From a checkpoint of a small masked image model: encoder layers 10.
Rows from block 8 of the encoder of a small masked image model, named by matrix and row number. Rows with one number belong to one neuron. Each number is 50 + 15 x the weight over its row's rms, rounded and kept within 0 to 99. All counts start at 0.
Before each neuron's rows are labels from the 100 images, of 14848, where the neuron reaches its highest value: "top examples" is what is common among them. Only what is clearly more common there than usual is listed. The data: photos of plants, animals and fungi (iNaturalist). In brackets: how many of the 100, against the usual share in percent.
# fc1: MLP up (encoder.blocks.8.mlp.fc1.weight, 768x192), inputs 0-95
# fc2: MLP down (encoder.blocks.8.mlp.fc2.weight, 192x768, transposed), outputs 0-95

top examples: order Lepidoptera (35 vs 13.7)
fc1.154:57 22 67 39 39 42 53 30 34 64 47 37 28 36 50 45 68 32 66 61 29 63 52 50 51 33 52 39 54 54 75 36 40 70 54 53 69 23 52 33 47 55 24 46 58 47 41 53 43 57 51 41 29 45 33 30 43 37 54 44 36 30 50 56 37 37 55 79 62 42 35 42 03 59 31 22 32 86 50 48 53 56 01 46 41 35 60 45 72 65 60 71 61 31 61 57
fc2.154:53 57 39 55 43 20 65 64 44 17 66 48 68 54 34 39 59 75 42 57 91 40 39 33 57 28 61 46 48 33 37 54 54 50 51 45 33 67 63 74 38 56 51 52 27 58 64 40 67 31 34 57 55 65 50 47 58 57 32 27 55 71 56 53 26 36 32 54 50 44 40 65 88 31 56 73 71 27 43 44 40 54 81 51 50 43 45 70 29 33 44 57 32 62 43 41

top examples: order Passeriformes (51 vs 25)
fc1.234:47 44 43 46 22 16 45 40 55 43 61 48 18 34 44 28 41 48 51 53 67 41 65 69 30 52 46 40 37 37 48 53 53 59 54 48 41 75 56 52 65 58 67 57 25 41 20 99 52 30 46 26 39 42 39 54 73 64 67 23 39 63 71 37 40 52 35 27 64 83 47 60 75 00 51 58 56 54 38 44 36 32 48 31 74 30 38 64 42 43 51 73 53 45 37 57
fc2.234:44 62 59 50 61 81 61 34 42 46 44 60 73 73 64 48 61 48 41 28 38 30 42 46 54 49 42 57 77 53 55 28 50 00 59 44 57 21 46 65 16 51 39 42 54 39 73 21 56 75 72 75 48 67 50 56 67 28 32 46 46 39 39 36 68 64 66 69 83 26 69 36 30 65 31 53 49 57 38 78 40 61 46 48 12 48 56 58 47 48 72 55 48 31 48 58

top examples: class Aves (84 vs 55.1); order Passeriformes (74 vs 25)
fc1.263:40 61 58 47 86 12 54 67 39 30 65 26 52 55 83 30 57 60 69 57 64 70 47 74 56 61 69 57 41 61 73 38 38 65 54 69 60 23 38 44 61 50 60 26 52 44 77 63 75 37 27 57 73 24 32 60 29 45 45 48 56 62 66 60 52 35 58 47 34 53 49 36 68 45 27 32 41 62 59 61 61 41 66 39 46 41 49 50 38 80 57 95 53 28 62 28
fc2.263:56 42 67 55 30 57 45 11 52 54 33 57 50 48 36 60 39 48 37 63 48 30 40 51 19 32 55 69 50 37 37 48 85 24 54 45 44 85 53 27 35 56 48 73 49 45 28 21 47 61 63 60 33 66 72 37 58 86 41 55 36 20 45 51 48 67 47 43 51 67 44 55 37 44 56 53 59 24 49 34 32 49 17 55 42 50 47 64 49 29 49 36 62 71 59 71

top examples: class Insecta (59 vs 29.2); order Lepidoptera (33 vs 13.7)
fc1.594:53 50 54 76 55 55 48 67 52 64 50 48 22 62 72 46 57 60 83 48 59 40 58 45 81 34 61 65 55 31 66 55 55 35 61 59 56 29 44 57 26 50 48 36 65 44 85 33 21 58 60 63 17 93 33 51 43 34 34 80 45 31 21 53 30 61 50 69 43 08 51 91 19 70 53 58 52 56 54 72 25 56 28 65 53 43 46 60 40 44 61 55 55 58 51 71
fc2.594:36 62 54 43 50 39 60 40 26 05 66 42 62 15 39 47 39 45 50 72 51 53 48 41 34 36 49 39 46 54 48 53 43 75 30 58 61 73 60 50 41 43 70 71 42 61 48 60 67 42 62 54 92 36 77 48 65 56 24 29 63 25 74 45 71 38 42 59 32 76 55 22 65 22 61 48 59 45 50 37 73 61 44 41 79 42 74 19 63 63 52 58 70 49 38 58

top examples: phylum Chordata (95 vs 60.9); class Aves (93 vs 55.1); order Passeriformes (55 vs 25)
fc1.682:59 31 63 35 57 44 68 51 34 69 14 32 34 18 65 48 69 45 40 50 37 66 67 23 49 42 53 29 60 27 53 55 63 24 63 32 76 51 54 39 73 29 52 20 65 48 71 62 61 52 65 54 28 52 47 08 58 39 29 71 57 22 66 30 20 29 56 63 46 33 66 37 43 47 61 36 59 54 07 47 38 71 28 57 70 60 48 34 56 37 31 51 58 26 55 63
fc2.682:50 50 56 54 48 34 36 41 51 43 94 37 46 60 16 57 49 52 55 74 60 41 49 32 52 36 49 58 57 50 85 38 63 69 44 78 45 11 36 39 17 54 33 60 31 70 47 61 46 52 51 30 74 58 32 73 73 55 63 28 37 72 40 54 57 55 50 20 66 55 28 72 30 59 54 66 46 66 57 64 50 61 55 54 57 41 31 65 46 44 76 67 49 48 41 38

top examples: order Passeriformes (50 vs 25)
fc1.425:48 36 88 34 35 22 60 64 34 50 33 36 59 46 61 57 50 57 49 57 28 55 29 36 44 73 40 72 93 66 65 45 18 46 66 57 69 44 25 43 29 54 41 67 30 11 48 48 35 76 39 40 77 55 39 54 50 34 21 28 56 38 59 46 43 41 66 57 54 39 44 31 57 13 62 62 47 39 33 60 31 54 53 64 68 45 27 77 51 66 61 55 36 22 37 61
fc2.425:48 57 50 39 53 66 45 20 65 65 52 55 47 51 40 29 63 60 28 33 53 57 81 54 44 30 59 24 29 48 58 54 55 25 68 52 28 85 82 60 51 40 32 31 72 81 52 64 40 25 41 61 70 41 50 84 48 35 50 53 49 37 46 91 45 51 45 41 64 57 53 48 39 58 43 52 72 66 66 30 51 64 39 39 27 40 47 44 60 43 38 67 54 49 55 57

top examples: order Passeriformes (56 vs 25)
fc1.355:53 44 60 49 61 32 71 58 43 57 71 62 44 34 53 39 48 29 67 63 64 79 42 24 55 62 38 32 54 36 53 54 39 39 32 54 66 49 30 45 21 48 48 63 29 59 41 54 31 78 70 73 32 47 32 31 45 64 47 47 43 42 70 55 30 39 61 53 29 48 38 51 27 40 25 46 51 32 43 68 21 70 39 49 52 56 52 60 52 46 86 58 50 23 61 70
fc2.355:75 51 50 40 49 54 42 31 50 33 48 32 50 56 34 49 53 69 41 54 53 35 61 47 54 13 66 39 56 55 72 49 59 58 62 60 26 50 60 35 46 42 47 42 51 37 51 62 54 22 51 34 62 48 46 73 51 27 29 45 54 43 39 61 70 63 20 34 66 41 62 50 76 69 53 35 59 79 40 45 65 46 56 40 58 36 34 40 50 62 23 67 50 60 49 53

top examples: phylum Arthropoda (71 vs 30.8); class Insecta (70 vs 29.2)
fc1.554:42 51 57 53 55 52 58 24 48 35 34 70 86 34 50 43 55 56 23 54 52 54 78 58 61 46 52 77 50 60 59 60 37 28 66 60 58 27 34 58 04 43 25 61 54 69 48 53 49 45 47 67 53 74 27 46 64 28 51 40 59 13 58 42 38 49 69 55 79 31 66 46 31 47 57 38 54 31 58 41 52 51 41 83 47 54 62 39 27 66 51 33 60 47 22 45
fc2.554:43 43 56 48 60 45 54 75 62 52 55 26 27 53 38 44 56 64 78 39 49 51 15 40 31 37 30 33 56 54 33 44 43 52 27 54 57 68 70 46 67 48 55 31 49 39 64 49 42 46 67 46 46 24 60 34 78 70 53 46 49 63 52 49 66 63 40 47 52 55 43 39 77 42 60 62 66 50 56 44 33 50 67 49 75 47 47 60 56 35 28 77 54 53 74 68

top examples: phylum Arthropoda (61 vs 30.8)
fc1.613:30 67 66 38 57 46 67 21 77 42 59 58 52 19 31 50 55 46 43 68 58 42 60 52 39 50 29 85 59 56 50 47 35 23 52 26 52 15 49 44 37 35 49 73 56 43 55 56 43 55 33 61 76 61 14 38 74 46 52 45 56 27 62 38 41 83 65 75 59 44 65 55 41 62 49 58 65 69 59 51 44 55 45 57 50 24 35 43 64 75 48 65 56 26 48 56
fc2.613:68 35 58 45 23 50 53 76 41 46 27 53 24 46 64 39 51 63 69 25 50 38 56 41 51 55 49 35 47 36 47 66 54 43 44 65 70 64 66 84 29 70 30 34 65 63 46 59 53 50 75 36 40 47 56 51 55 71 38 60 21 47 45 57 46 38 84 29 66 30 52 57 45 30 33 50 43 48 46 46 38 56 53 41 67 45 61 97 38 38 23 48 66 52 74 65

top examples: phylum Arthropoda (67 vs 30.8); class Insecta (66 vs 29.2)
fc1.480:52 43 08 48 40 52 41 72 68 75 23 39 64 17 45 50 57 08 67 37 49 51 54 39 86 42 45 77 65 32 53 61 41 48 59 40 61 67 74 45 39 29 23 39 06 43 47 52 32 69 52 45 58 56 63 39 66 58 77 50 55 68 43 48 58 65 71 54 55 63 51 72 36 50 45 17 32 52 58 22 48 57 51 65 37 56 46 63 36 61 52 43 63 46 52 45
fc2.480:50 56 30 39 51 37 46 92 69 50 21 70 74 46 44 48 35 23 53 57 62 59 33 36 38 62 45 34 53 46 64 63 55 52 63 60 35 64 34 62 41 66 79 63 49 48 53 49 57 36 57 64 58 97 62 57 41 63 64 38 35 38 44 36 57 65 31 73 34 34 50 32 42 70 64 48 66 36 62 58 53 42 28 38 51 66 29 66 40 32 40 56 60 57 41 59

top examples: order Passeriformes (59 vs 25)
fc1.225:37 45 74 32 63 93 69 59 51 44 41 83 37 41 79 72 43 43 74 42 48 40 50 49 36 42 61 33 59 45 50 51 24 79 85 08 44 46 37 61 46 66 56 63 54 30 56 52 21 65 23 42 54 49 42 54 15 47 63 37 31 38 62 44 52 28 78 45 79 42 51 47 55 46 70 68 58 45 81 57 37 69 45 57 45 54 56 45 32 62 68 55 63 58 55 28
fc2.225:44 22 60 86 44 69 48 39 29 41 76 34 34 53 47 30 47 54 49 40 49 63 42 68 63 63 79 63 35 70 33 67 20 53 49 60 57 64 75 38 68 38 28 24 51 64 59 39 62 62 19 59 45 24 21 44 65 60 54 70 41 48 29 70 66 70 39 43 58 50 50 52 34 55 45 36 30 66 48 49 62 71 58 44 54 42 71 55 71 56 58 54 29 29 44 59

top examples: order Passeriformes (58 vs 25)
fc1.713:11 57 50 49 74 47 50 35 40 45 55 37 60 76 62 50 39 58 50 47 33 47 28 64 57 59 58 67 83 34 51 21 72 28 39 36 52 56 45 49 54 56 49 57 43 46 86 69 47 76 38 65 64 55 34 45 33 59 68 45 66 20 46 58 29 29 42 62 33 66 40 50 73 55 54 36 37 44 56 72 57 46 59 51 30 36 50 57 47 61 41 32 52 44 39 41
fc2.713:76 11 64 41 36 69 54 43 46 61 53 50 49 38 29 53 50 59 51 54 53 58 37 43 30 21 67 49 38 51 29 62 44 62 56 58 37 62 50 43 53 47 53 40 74 44 27 18 54 20 57 54 22 33 42 65 69 61 31 59 40 58 56 28 68 63 56 56 56 54 44 61 32 44 27 73 81 55 44 44 51 53 38 54 51 57 52 64 44 35 74 52 43 65 40 70

top examples: phylum Arthropoda (66 vs 30.8); class Insecta (62 vs 29.2)
fc1.576:56 72 50 43 34 54 62 51 51 39 22 45 22 00 26 52 69 30 35 60 48 25 73 39 31 42 39 25 58 38 51 43 41 33 38 36 37 39 76 51 75 60 52 56 57 20 61 46 44 46 47 63 44 62 49 24 73 49 22 38 53 43 43 55 48 52 72 63 62 39 59 60 21 37 49 66 54 65 38 20 31 74 44 39 76 43 35 33 25 44 72 69 55 58 56 83
fc2.576:42 44 62 49 42 39 46 49 33 25 66 56 77 47 45 34 68 91 79 25 51 48 51 46 57 30 36 59 47 52 73 55 73 72 49 61 54 88 13 55 05 61 48 45 34 59 66 84 43 54 53 47 62 35 41 75 69 30 48 48 34 28 58 15 43 62 46 43 55 57 63 43 45 43 39 38 38 39 69 65 47 41 54 58 75 36 71 29 51 44 34 44 57 62 55 51

top examples: class Aves (97 vs 55.1); phylum Chordata (97 vs 60.9); order Passeriformes (77 vs 25)
fc1.427:58 67 38 56 53 19 27 41 50 35 58 33 55 40 82 39 55 73 48 59 27 37 39 58 45 37 21 76 66 39 54 47 76 17 43 50 64 49 62 54 33 10 23 49 29 63 26 33 63 67 86 33 64 49 57 50 43 62 42 63 48 45 12 47 56 20 59 45 40 65 39 42 64 47 45 29 70 69 31 45 32 47 50 44 38 09 41 48 58 64 30 35 18 78 73 39
fc2.427:49 31 35 52 55 44 46 45 61 59 27 53 70 34 47 21 42 50 72 55 65 69 29 27 62 54 37 31 58 38 41 40 65 44 53 35 30 52 47 40 25 63 49 45 56 38 67 40 59 62 54 47 63 99 49 55 42 72 50 55 68 14 24 49 43 45 47 69 53 63 25 44 70 52 55 96 50 32 54 68 60 24 52 37 44 51 49 52 71 66 55 35 67 54 49 45

top examples: phylum Arthropoda (75 vs 30.8); class Insecta (72 vs 29.2)
fc1.348:54 31 53 66 66 64 34 39 45 53 52 47 55 56 58 67 72 33 69 49 51 59 55 30 50 52 47 64 63 51 32 67 64 52 49 39 53 53 57 43 52 17 42 43 11 43 64 50 40 35 29 48 71 36 57 51 76 49 46 54 50 64 36 55 67 66 27 66 17 48 52 57 09 37 61 38 46 51 39 51 39 62 60 70 48 63 53 87 26 76 56 56 59 47 50 58
fc2.348:43 46 44 20 54 30 37 68 63 47 15 73 54 38 46 59 31 05 56 52 59 45 19 55 55 47 37 20 57 61 46 35 55 48 49 64 39 75 26 60 42 69 78 62 68 36 70 59 33 30 66 62 55 66 43 48 38 35 78 33 44 47 75 39 61 54 09 60 60 42 50 59 73 73 19 39 42 49 79 70 58 35 41 42 38 78 64 32 35 21 50 57 36 54 71 35

top examples: order Passeriformes (58 vs 25)
fc1.361:36 65 79 25 72 48 88 34 48 47 57 47 46 55 48 37 20 67 52 58 52 44 44 32 34 57 72 40 62 35 52 24 49 73 50 56 36 56 44 50 38 46 39 43 33 48 57 32 54 32 45 48 45 38 20 34 21 30 48 49 57 49 78 52 58 45 82 42 48 45 57 58 59 41 33 64 60 57 51 71 50 39 42 51 15 58 62 46 54 77 63 48 46 69 54 31
fc2.361:48 36 22 75 53 59 51 47 46 34 68 35 64 64 37 38 53 42 76 35 34 74 47 34 59 71 63 52 51 48 49 83 41 42 60 36 75 48 78 35 69 59 52 36 74 42 59 32 43 43 21 68 25 68 63 45 59 52 37 56 36 59 29 51 32 61 44 64 34 48 18 39 36 44 40 39 42 52 48 35 74 44 53 50 65 62 32 66 67 69 41 41 48 44 37 71

top examples: class Aves (89 vs 55.1); order Passeriformes (66 vs 25)
fc1.645:87 66 34 51 47 40 26 47 55 54 53 21 64 55 72 66 59 56 36 42 29 51 46 64 44 33 28 70 56 29 44 42 80 11 53 33 60 54 57 62 32 22 45 56 29 69 44 38 59 80 77 29 72 52 46 42 69 63 49 61 54 59 07 44 68 26 44 47 45 69 40 40 47 44 59 27 71 53 38 51 46 56 60 56 37 21 36 48 59 53 29 58 45 71 77 48
fc2.645:46 27 48 62 56 58 43 42 47 74 21 68 82 43 51 27 42 45 55 61 63 73 37 31 65 55 32 21 66 43 44 39 54 42 56 24 24 78 18 38 46 61 49 29 53 40 69 34 78 60 50 41 53 99 45 58 40 65 54 36 60 22 36 52 48 50 48 63 53 74 26 52 77 56 61 79 46 41 55 62 62 24 54 41 41 41 70 61 65 55 51 28 61 49 49 30

top examples: phylum Chordata (93 vs 60.9); class Aves (92 vs 55.1); order Passeriformes (70 vs 25)
fc1.760:56 34 48 29 54 38 59 39 60 50 38 63 71 66 95 68 72 52 55 63 25 62 54 68 44 26 75 77 47 48 57 55 74 41 25 21 38 67 61 38 36 47 38 44 14 81 53 51 49 47 57 40 50 57 30 42 39 77 22 51 48 63 44 43 70 56 77 33 63 47 35 39 68 55 29 28 68 56 41 40 50 59 55 52 66 31 38 37 50 62 31 66 32 68 56 55
fc2.760:41 39 39 80 63 72 46 38 34 56 46 57 45 66 44 39 34 67 44 42 50 60 48 57 68 22 52 58 47 60 51 82 57 49 59 42 43 58 79 32 74 51 29 51 56 29 51 75 51 59 26 48 55 61 49 51 33 70 59 37 48 42 34 65 34 73 49 72 39 51 47 36 24 51 44 59 61 09 43 81 40 81 46 36 66 64 71 37 05 63 62 36 26 33 49 40

top examples: order Passeriformes (51 vs 25)
fc1.205:29 35 53 44 45 73 75 61 71 45 70 66 34 35 54 61 74 25 48 41 55 29 46 54 61 47 49 66 40 51 55 61 57 43 54 38 28 41 53 78 56 39 44 56 42 24 55 59 71 52 59 57 62 27 66 53 63 57 44 49 24 49 51 04 44 50 52 62 66 51 72 46 10 68 41 62 56 69 38 41 77 56 50 24 90 21 65 30 36 75 32 45 50 52 62 53
fc2.205:62 64 64 67 69 13 47 52 49 14 15 37 62 48 61 43 31 43 30 32 53 56 62 46 51 44 46 61 78 48 50 74 36 39 50 36 56 64 54 34 32 62 63 71 45 47 45 46 19 39 52 48 53 64 44 52 34 62 43 90 80 53 75 77 71 36 50 40 46 26 58 68 49 57 44 32 58 23 59 53 50 50 28 66 54 79 56 59 76 33 41 46 57 33 45 46

top examples: class Aves (98 vs 55.1); phylum Chordata (98 vs 60.9); order Accipitriformes (25 vs 3.9)
fc1.571:40 51 31 77 48 60 37 51 67 65 42 54 58 69 57 31 78 62 66 49 61 74 64 57 51 46 33 56 17 41 45 76 60 27 56 38 85 55 53 46 65 42 39 33 61 60 47 70 36 58 44 66 64 57 72 64 77 48 61 52 61 59 58 39 45 64 46 47 14 79 43 42 04 49 58 28 20 59 24 34 48 75 76 60 81 19 53 77 45 52 37 21 68 33 33 69
fc2.571:46 76 48 41 37 28 38 60 64 58 39 46 56 47 46 79 62 75 37 54 47 75 68 55 51 37 48 43 27 41 53 24 36 40 50 54 42 52 10 16 44 50 27 42 30 36 58 58 20 32 89 43 48 60 51 56 44 69 32 46 75 70 52 53 42 35 38 36 53 51 60 50 61 46 64 69 29 19 52 68 18 36 58 34 20 79 40 67 63 64 57 54 54 79 81 29

top examples: phylum Arthropoda (64 vs 30.8); class Insecta (63 vs 29.2)
fc1.756:68 44 59 36 62 43 65 47 75 52 28 65 47 49 63 49 70 47 34 25 39 55 53 35 46 33 33 49 58 40 36 25 56 38 40 41 73 25 61 81 56 35 35 29 38 40 43 70 69 32 59 61 40 24 41 31 45 45 43 50 45 21 49 00 50 42 51 60 67 38 81 15 17 63 48 43 65 47 58 40 63 55 66 41 43 39 49 25 55 58 35 45 45 37 44 44
fc2.756:33 59 36 48 54 42 62 53 62 61 58 32 57 30 72 24 25 50 46 60 58 56 64 35 50 46 80 82 41 50 31 77 31 51 69 43 49 83 53 38 25 67 49 86 46 63 70 51 27 57 42 44 50 51 59 41 85 53 39 53 51 66 49 85 42 36 53 65 52 39 27 79 61 72 45 59 39 63 32 48 16 42 34 58 62 38 53 46 32 27 36 56 55 40 55 62

top examples: class Aves (100 vs 55.1); phylum Chordata (100 vs 60.9); order Passeriformes (54 vs 25)
fc1.515:33 53 66 78 45 27 26 72 60 67 55 79 71 54 65 27 61 64 46 49 64 65 58 40 59 59 47 69 01 63 47 75 46 29 39 56 64 48 64 45 71 34 52 30 64 49 57 44 50 42 47 51 54 54 60 36 60 41 45 48 67 46 57 35 49 50 64 56 30 77 44 62 18 51 20 37 21 44 27 52 61 56 62 50 44 34 33 73 49 14 35 63 71 65 27 61
fc2.515:56 48 52 65 47 68 42 40 35 35 82 34 35 53 37 44 55 61 48 25 37 50 47 53 53 31 41 77 49 52 45 64 44 77 47 59 50 46 99 53 57 38 78 55 30 57 29 43 56 63 28 44 57 56 36 45 82 40 26 79 54 63 33 51 32 81 18 51 49 46 53 50 25 45 52 43 55 61 66 37 64 67 49 41 73 49 48 55 31 68 46 54 33 04 41 50

top examples: phylum Arthropoda (65 vs 30.8); class Insecta (62 vs 29.2)
fc1.517:54 55 56 34 27 22 63 54 42 42 73 44 63 35 39 47 46 69 78 34 64 45 66 17 45 59 64 63 55 29 64 35 51 17 64 57 57 64 53 70 61 52 61 68 40 72 36 60 45 52 51 45 53 47 54 43 50 70 30 56 23 46 74 27 55 29 60 54 40 62 58 22 54 26 62 60 69 38 36 55 54 50 56 62 74 69 66 73 44 42 43 46 47 33 41 52
fc2.517:31 52 46 59 41 94 68 30 64 45 33 49 41 74 45 58 74 43 42 52 63 50 55 78 37 31 27 58 52 48 27 66 54 66 44 62 39 44 47 51 35 66 55 47 37 43 64 53 52 67 47 64 54 38 40 58 88 24 39 55 60 40 44 59 29 54 47 56 69 52 60 64 58 56 43 40 50 59 61 36 44 62 22 50 34 51 63 29 45 33 68 56 59 75 63 62

top examples: class Aves (99 vs 55.1); phylum Chordata (99 vs 60.9); order Accipitriformes (29 vs 3.9)
fc1.325:31 34 43 53 39 54 35 70 42 75 34 49 36 59 72 14 66 35 55 41 38 63 84 44 88 43 27 49 42 84 57 78 43 24 63 39 60 44 54 18 51 42 32 54 61 61 46 80 60 71 65 42 36 49 60 55 49 45 61 74 64 54 58 63 53 63 53 35 19 59 46 62 34 47 45 14 47 57 44 27 72 47 58 79 67 33 42 63 42 54 49 46 43 52 50 89
fc2.325:46 50 36 48 68 63 61 33 56 42 53 58 38 59 58 35 54 81 64 26 24 47 47 38 68 69 51 55 59 64 73 88 54 69 60 39 69 40 78 46 75 44 39 52 56 49 68 35 45 42 34 51 38 39 40 57 55 74 58 45 53 71 45 49 30 65 40 67 38 46 59 65 41 17 39 46 62 59 62 52 68 22 68 65 58 88 32 61 16 51 52 28 63 30 50 50

top examples: class Aves (99 vs 55.1); phylum Chordata (99 vs 60.9)
fc1.504:53 39 18 53 26 68 21 57 55 77 46 22 44 50 46 50 68 69 43 53 22 51 68 74 51 38 55 56 64 61 55 93 30 12 49 37 62 42 47 37 47 53 46 42 68 56 62 43 56 64 74 44 51 53 52 56 31 56 45 70 68 45 50 68 51 48 32 43 32 61 34 56 36 60 46 45 50 71 46 24 63 54 67 43 67 36 40 52 37 54 46 64 41 28 29 84
fc2.504:51 50 40 62 54 61 46 25 63 49 65 48 42 56 66 53 79 60 65 39 33 59 26 45 50 55 68 55 47 58 59 80 64 59 60 27 51 37 98 53 62 52 49 32 53 56 68 45 41 56 62 43 54 38 39 57 37 72 48 68 41 65 35 54 44 60 54 80 47 43 35 53 26 23 79 31 39 65 57 49 41 64 44 59 53 61 42 70 49 48 46 46 73 40 43 54

top examples: class Aves (83 vs 55.1); order Passeriformes (60 vs 25)
fc1.43:36 51 24 49 49 76 51 54 79 31 36 52 32 40 34 75 57 44 19 65 59 33 68 38 47 35 39 47 57 48 64 46 55 42 31 46 35 16 66 40 62 31 50 41 50 40 20 52 49 21 39 36 64 65 51 40 56 57 67 48 61 40 50 64 52 42 36 28 71 69 48 62 64 62 55 34 60 69 67 24 60 45 59 55 45 62 47 69 72 37 57 57 41 78 42 50
fc2.43:52 54 76 51 52 36 51 56 40 60 52 67 77 45 80 38 48 58 64 38 50 79 45 55 46 52 51 64 52 41 30 54 43 60 58 71 89 72 44 58 42 73 47 65 44 61 65 70 67 62 41 67 45 38 59 66 63 55 44 49 57 28 60 32 19 46 83 58 41 33 66 28 30 30 32 51 42 49 45 73 41 45 29 50 77 45 56 37 35 39 28 39 53 36 50 48

top examples: class Insecta (60 vs 29.2); phylum Arthropoda (60 vs 30.8); order Lepidoptera (31 vs 13.7)
fc1.748:55 36 65 47 67 43 59 59 70 59 28 46 43 41 69 39 54 47 22 51 54 39 49 30 49 49 38 78 66 23 75 56 35 00 45 40 65 20 45 62 54 60 58 69 38 41 45 59 56 23 56 56 74 60 40 63 54 34 37 60 73 34 46 47 48 63 67 48 69 16 78 57 47 65 52 57 63 52 58 50 40 58 47 64 79 40 40 47 53 54 41 60 60 37 35 58
fc2.748:50 54 64 47 44 31 55 36 60 36 79 46 54 46 45 51 53 57 51 31 41 68 62 37 48 41 61 49 37 61 44 48 53 39 42 55 85 89 41 63 21 25 41 22 47 49 57 53 49 69 43 55 42 67 43 43 68 58 23 39 34 43 79 42 30 27 54 39 69 64 57 54 36 32 37 49 51 48 32 67 47 42 37 62 55 62 77 57 54 40 48 69 26 37 53 55

top examples: class Aves (99 vs 55.1); phylum Chordata (99 vs 60.9); order Passeriformes (53 vs 25)
fc1.284:44 43 17 58 42 51 16 49 54 70 43 51 49 71 75 53 66 54 43 53 29 56 65 73 59 25 41 41 32 49 53 57 49 18 79 32 61 44 69 31 62 42 33 59 57 60 48 52 55 59 60 53 44 54 70 61 61 56 43 58 74 73 53 53 72 51 41 42 27 82 23 63 12 44 49 29 39 60 44 49 51 60 61 63 59 37 38 63 58 51 46 34 74 41 42 86
fc2.284:48 40 40 42 40 74 42 32 56 46 72 48 44 52 57 36 64 59 74 29 48 75 41 51 63 55 57 59 39 57 76 92 48 64 37 36 60 38 96 51 72 60 43 28 55 57 60 34 57 60 26 54 25 54 48 48 44 55 63 59 60 58 36 65 31 64 34 73 39 33 24 57 46 41 42 38 65 70 52 43 71 42 58 61 51 48 53 64 39 61 51 27 59 26 52 65

top examples: phylum Arthropoda (66 vs 30.8); class Insecta (62 vs 29.2)
fc1.197:62 37 64 30 48 23 57 67 44 77 55 49 37 65 66 59 47 39 53 38 33 63 70 37 35 58 58 50 66 53 73 48 51 39 69 59 58 56 40 50 39 52 54 62 41 57 45 51 48 73 57 47 71 23 44 43 71 36 16 67 35 46 63 43 36 46 72 58 73 36 34 63 26 52 45 52 63 30 49 54 30 46 24 39 79 23 32 28 25 41 33 70 52 25 13 50
fc2.197:53 57 70 48 64 66 50 22 52 34 54 28 34 48 52 33 52 67 67 41 68 43 59 41 49 38 38 44 64 45 63 80 59 30 54 65 40 60 55 61 51 49 52 63 39 52 70 61 33 23 62 57 61 82 54 90 68 59 39 25 44 42 55 47 50 43 64 56 57 54 69 51 48 23 51 63 56 56 28 62 32 60 64 62 37 56 62 87 76 39 56 79 52 56 57 73

top examples: class Aves (91 vs 55.1); order Accipitriformes (36 vs 3.9); family: Accipitridae (27 vs 3.3)
fc1.609:41 59 43 77 44 35 41 33 55 45 39 45 74 52 59 65 67 28 62 56 69 59 55 20 65 59 60 64 45 25 49 66 68 41 47 55 74 76 41 43 51 29 60 47 30 65 56 29 34 46 63 25 57 44 50 42 84 40 52 36 54 73 21 42 29 58 44 65 39 42 60 72 43 39 52 41 41 54 26 26 50 72 58 32 64 33 50 83 76 57 42 66 62 46 39 38
fc2.609:29 55 59 49 45 32 19 49 52 53 36 55 79 69 50 86 49 33 09 57 78 44 49 57 31 49 53 37 40 45 40 16 31 42 48 43 65 60 20 38 41 51 74 53 27 57 23 78 30 41 68 48 41 35 36 35 44 29 64 69 38 50 32 52 57 73 40 38 51 50 47 39 47 73 56 29 38 61 50 44 48 92 46 42 22 70 67 70 54 63 57 65 29 63 64 39

top examples: phylum Arthropoda (64 vs 30.8); class Insecta (63 vs 29.2)
fc1.607:57 65 72 09 67 41 87 75 57 41 87 56 66 48 59 50 49 66 43 43 59 48 62 40 41 35 48 47 48 55 41 52 49 30 41 57 64 50 64 61 22 56 68 65 50 40 49 26 50 46 55 49 64 40 58 42 39 58 37 64 27 45 66 33 62 53 78 64 53 43 47 66 07 45 19 80 50 35 68 72 49 58 50 60 54 62 40 36 46 43 59 66 52 52 70 40
fc2.607:42 46 51 72 48 38 62 20 52 46 52 24 37 26 71 56 68 40 48 62 47 66 50 45 57 47 54 66 74 47 36 63 59 66 71 62 56 35 46 60 57 54 50 55 55 53 56 66 34 55 68 45 47 52 46 50 59 38 47 72 79 28 29 42 31 50 34 53 48 37 60 56 60 83 43 38 79 52 45 55 41 49 29 58 60 48 80 74 63 43 34 54 66 60 47 66

top examples: phylum Arthropoda (78 vs 30.8); class Insecta (77 vs 29.2)
fc1.681:75 41 50 47 45 52 65 48 56 34 67 44 15 34 38 45 78 20 62 39 44 54 72 65 32 39 37 26 50 25 64 26 76 42 35 64 55 61 60 49 48 20 44 13 23 69 46 57 64 34 71 56 31 30 41 35 61 66 41 36 38 38 45 33 36 44 62 65 42 57 60 79 34 41 27 55 42 65 61 66 45 48 41 65 65 48 61 53 49 52 56 57 45 58 52 58
fc2.681:46 66 57 39 76 55 58 48 48 56 32 30 53 34 66 24 43 63 26 34 69 53 33 19 52 33 38 75 55 72 69 76 28 37 58 32 29 56 42 39 37 52 63 75 48 42 59 65 53 50 19 42 81 56 52 74 57 30 33 58 43 60 78 86 50 16 45 59 71 23 41 34 40 48 59 40 55 23 64 45 49 60 29 60 46 54 57 27 59 28 31 61 41 60 49 64

top examples: class Insecta (59 vs 29.2)
fc1.277:50 34 39 55 82 42 70 64 60 33 39 47 13 39 43 61 71 56 44 36 72 55 54 48 36 63 38 27 50 44 86 51 69 52 65 61 48 39 40 69 30 50 51 48 50 52 62 55 30 40 62 67 42 16 61 64 61 47 47 61 25 46 23 31 57 41 53 48 29 20 57 80 31 53 39 53 49 30 40 58 29 52 30 35 76 67 53 52 34 29 58 59 49 55 42 45
fc2.277:47 63 75 49 05 42 39 35 39 47 62 25 64 64 35 21 44 21 50 59 35 17 46 43 67 26 34 50 74 57 60 43 29 54 41 46 46 72 57 43 67 40 75 49 53 37 29 54 50 59 69 47 69 78 40 49 33 35 32 39 61 40 71 64 58 45 62 51 44 64 53 24 66 25 47 45 62 53 54 62 57 52 36 64 51 26 52 54 62 62 37 43 37 36 65 54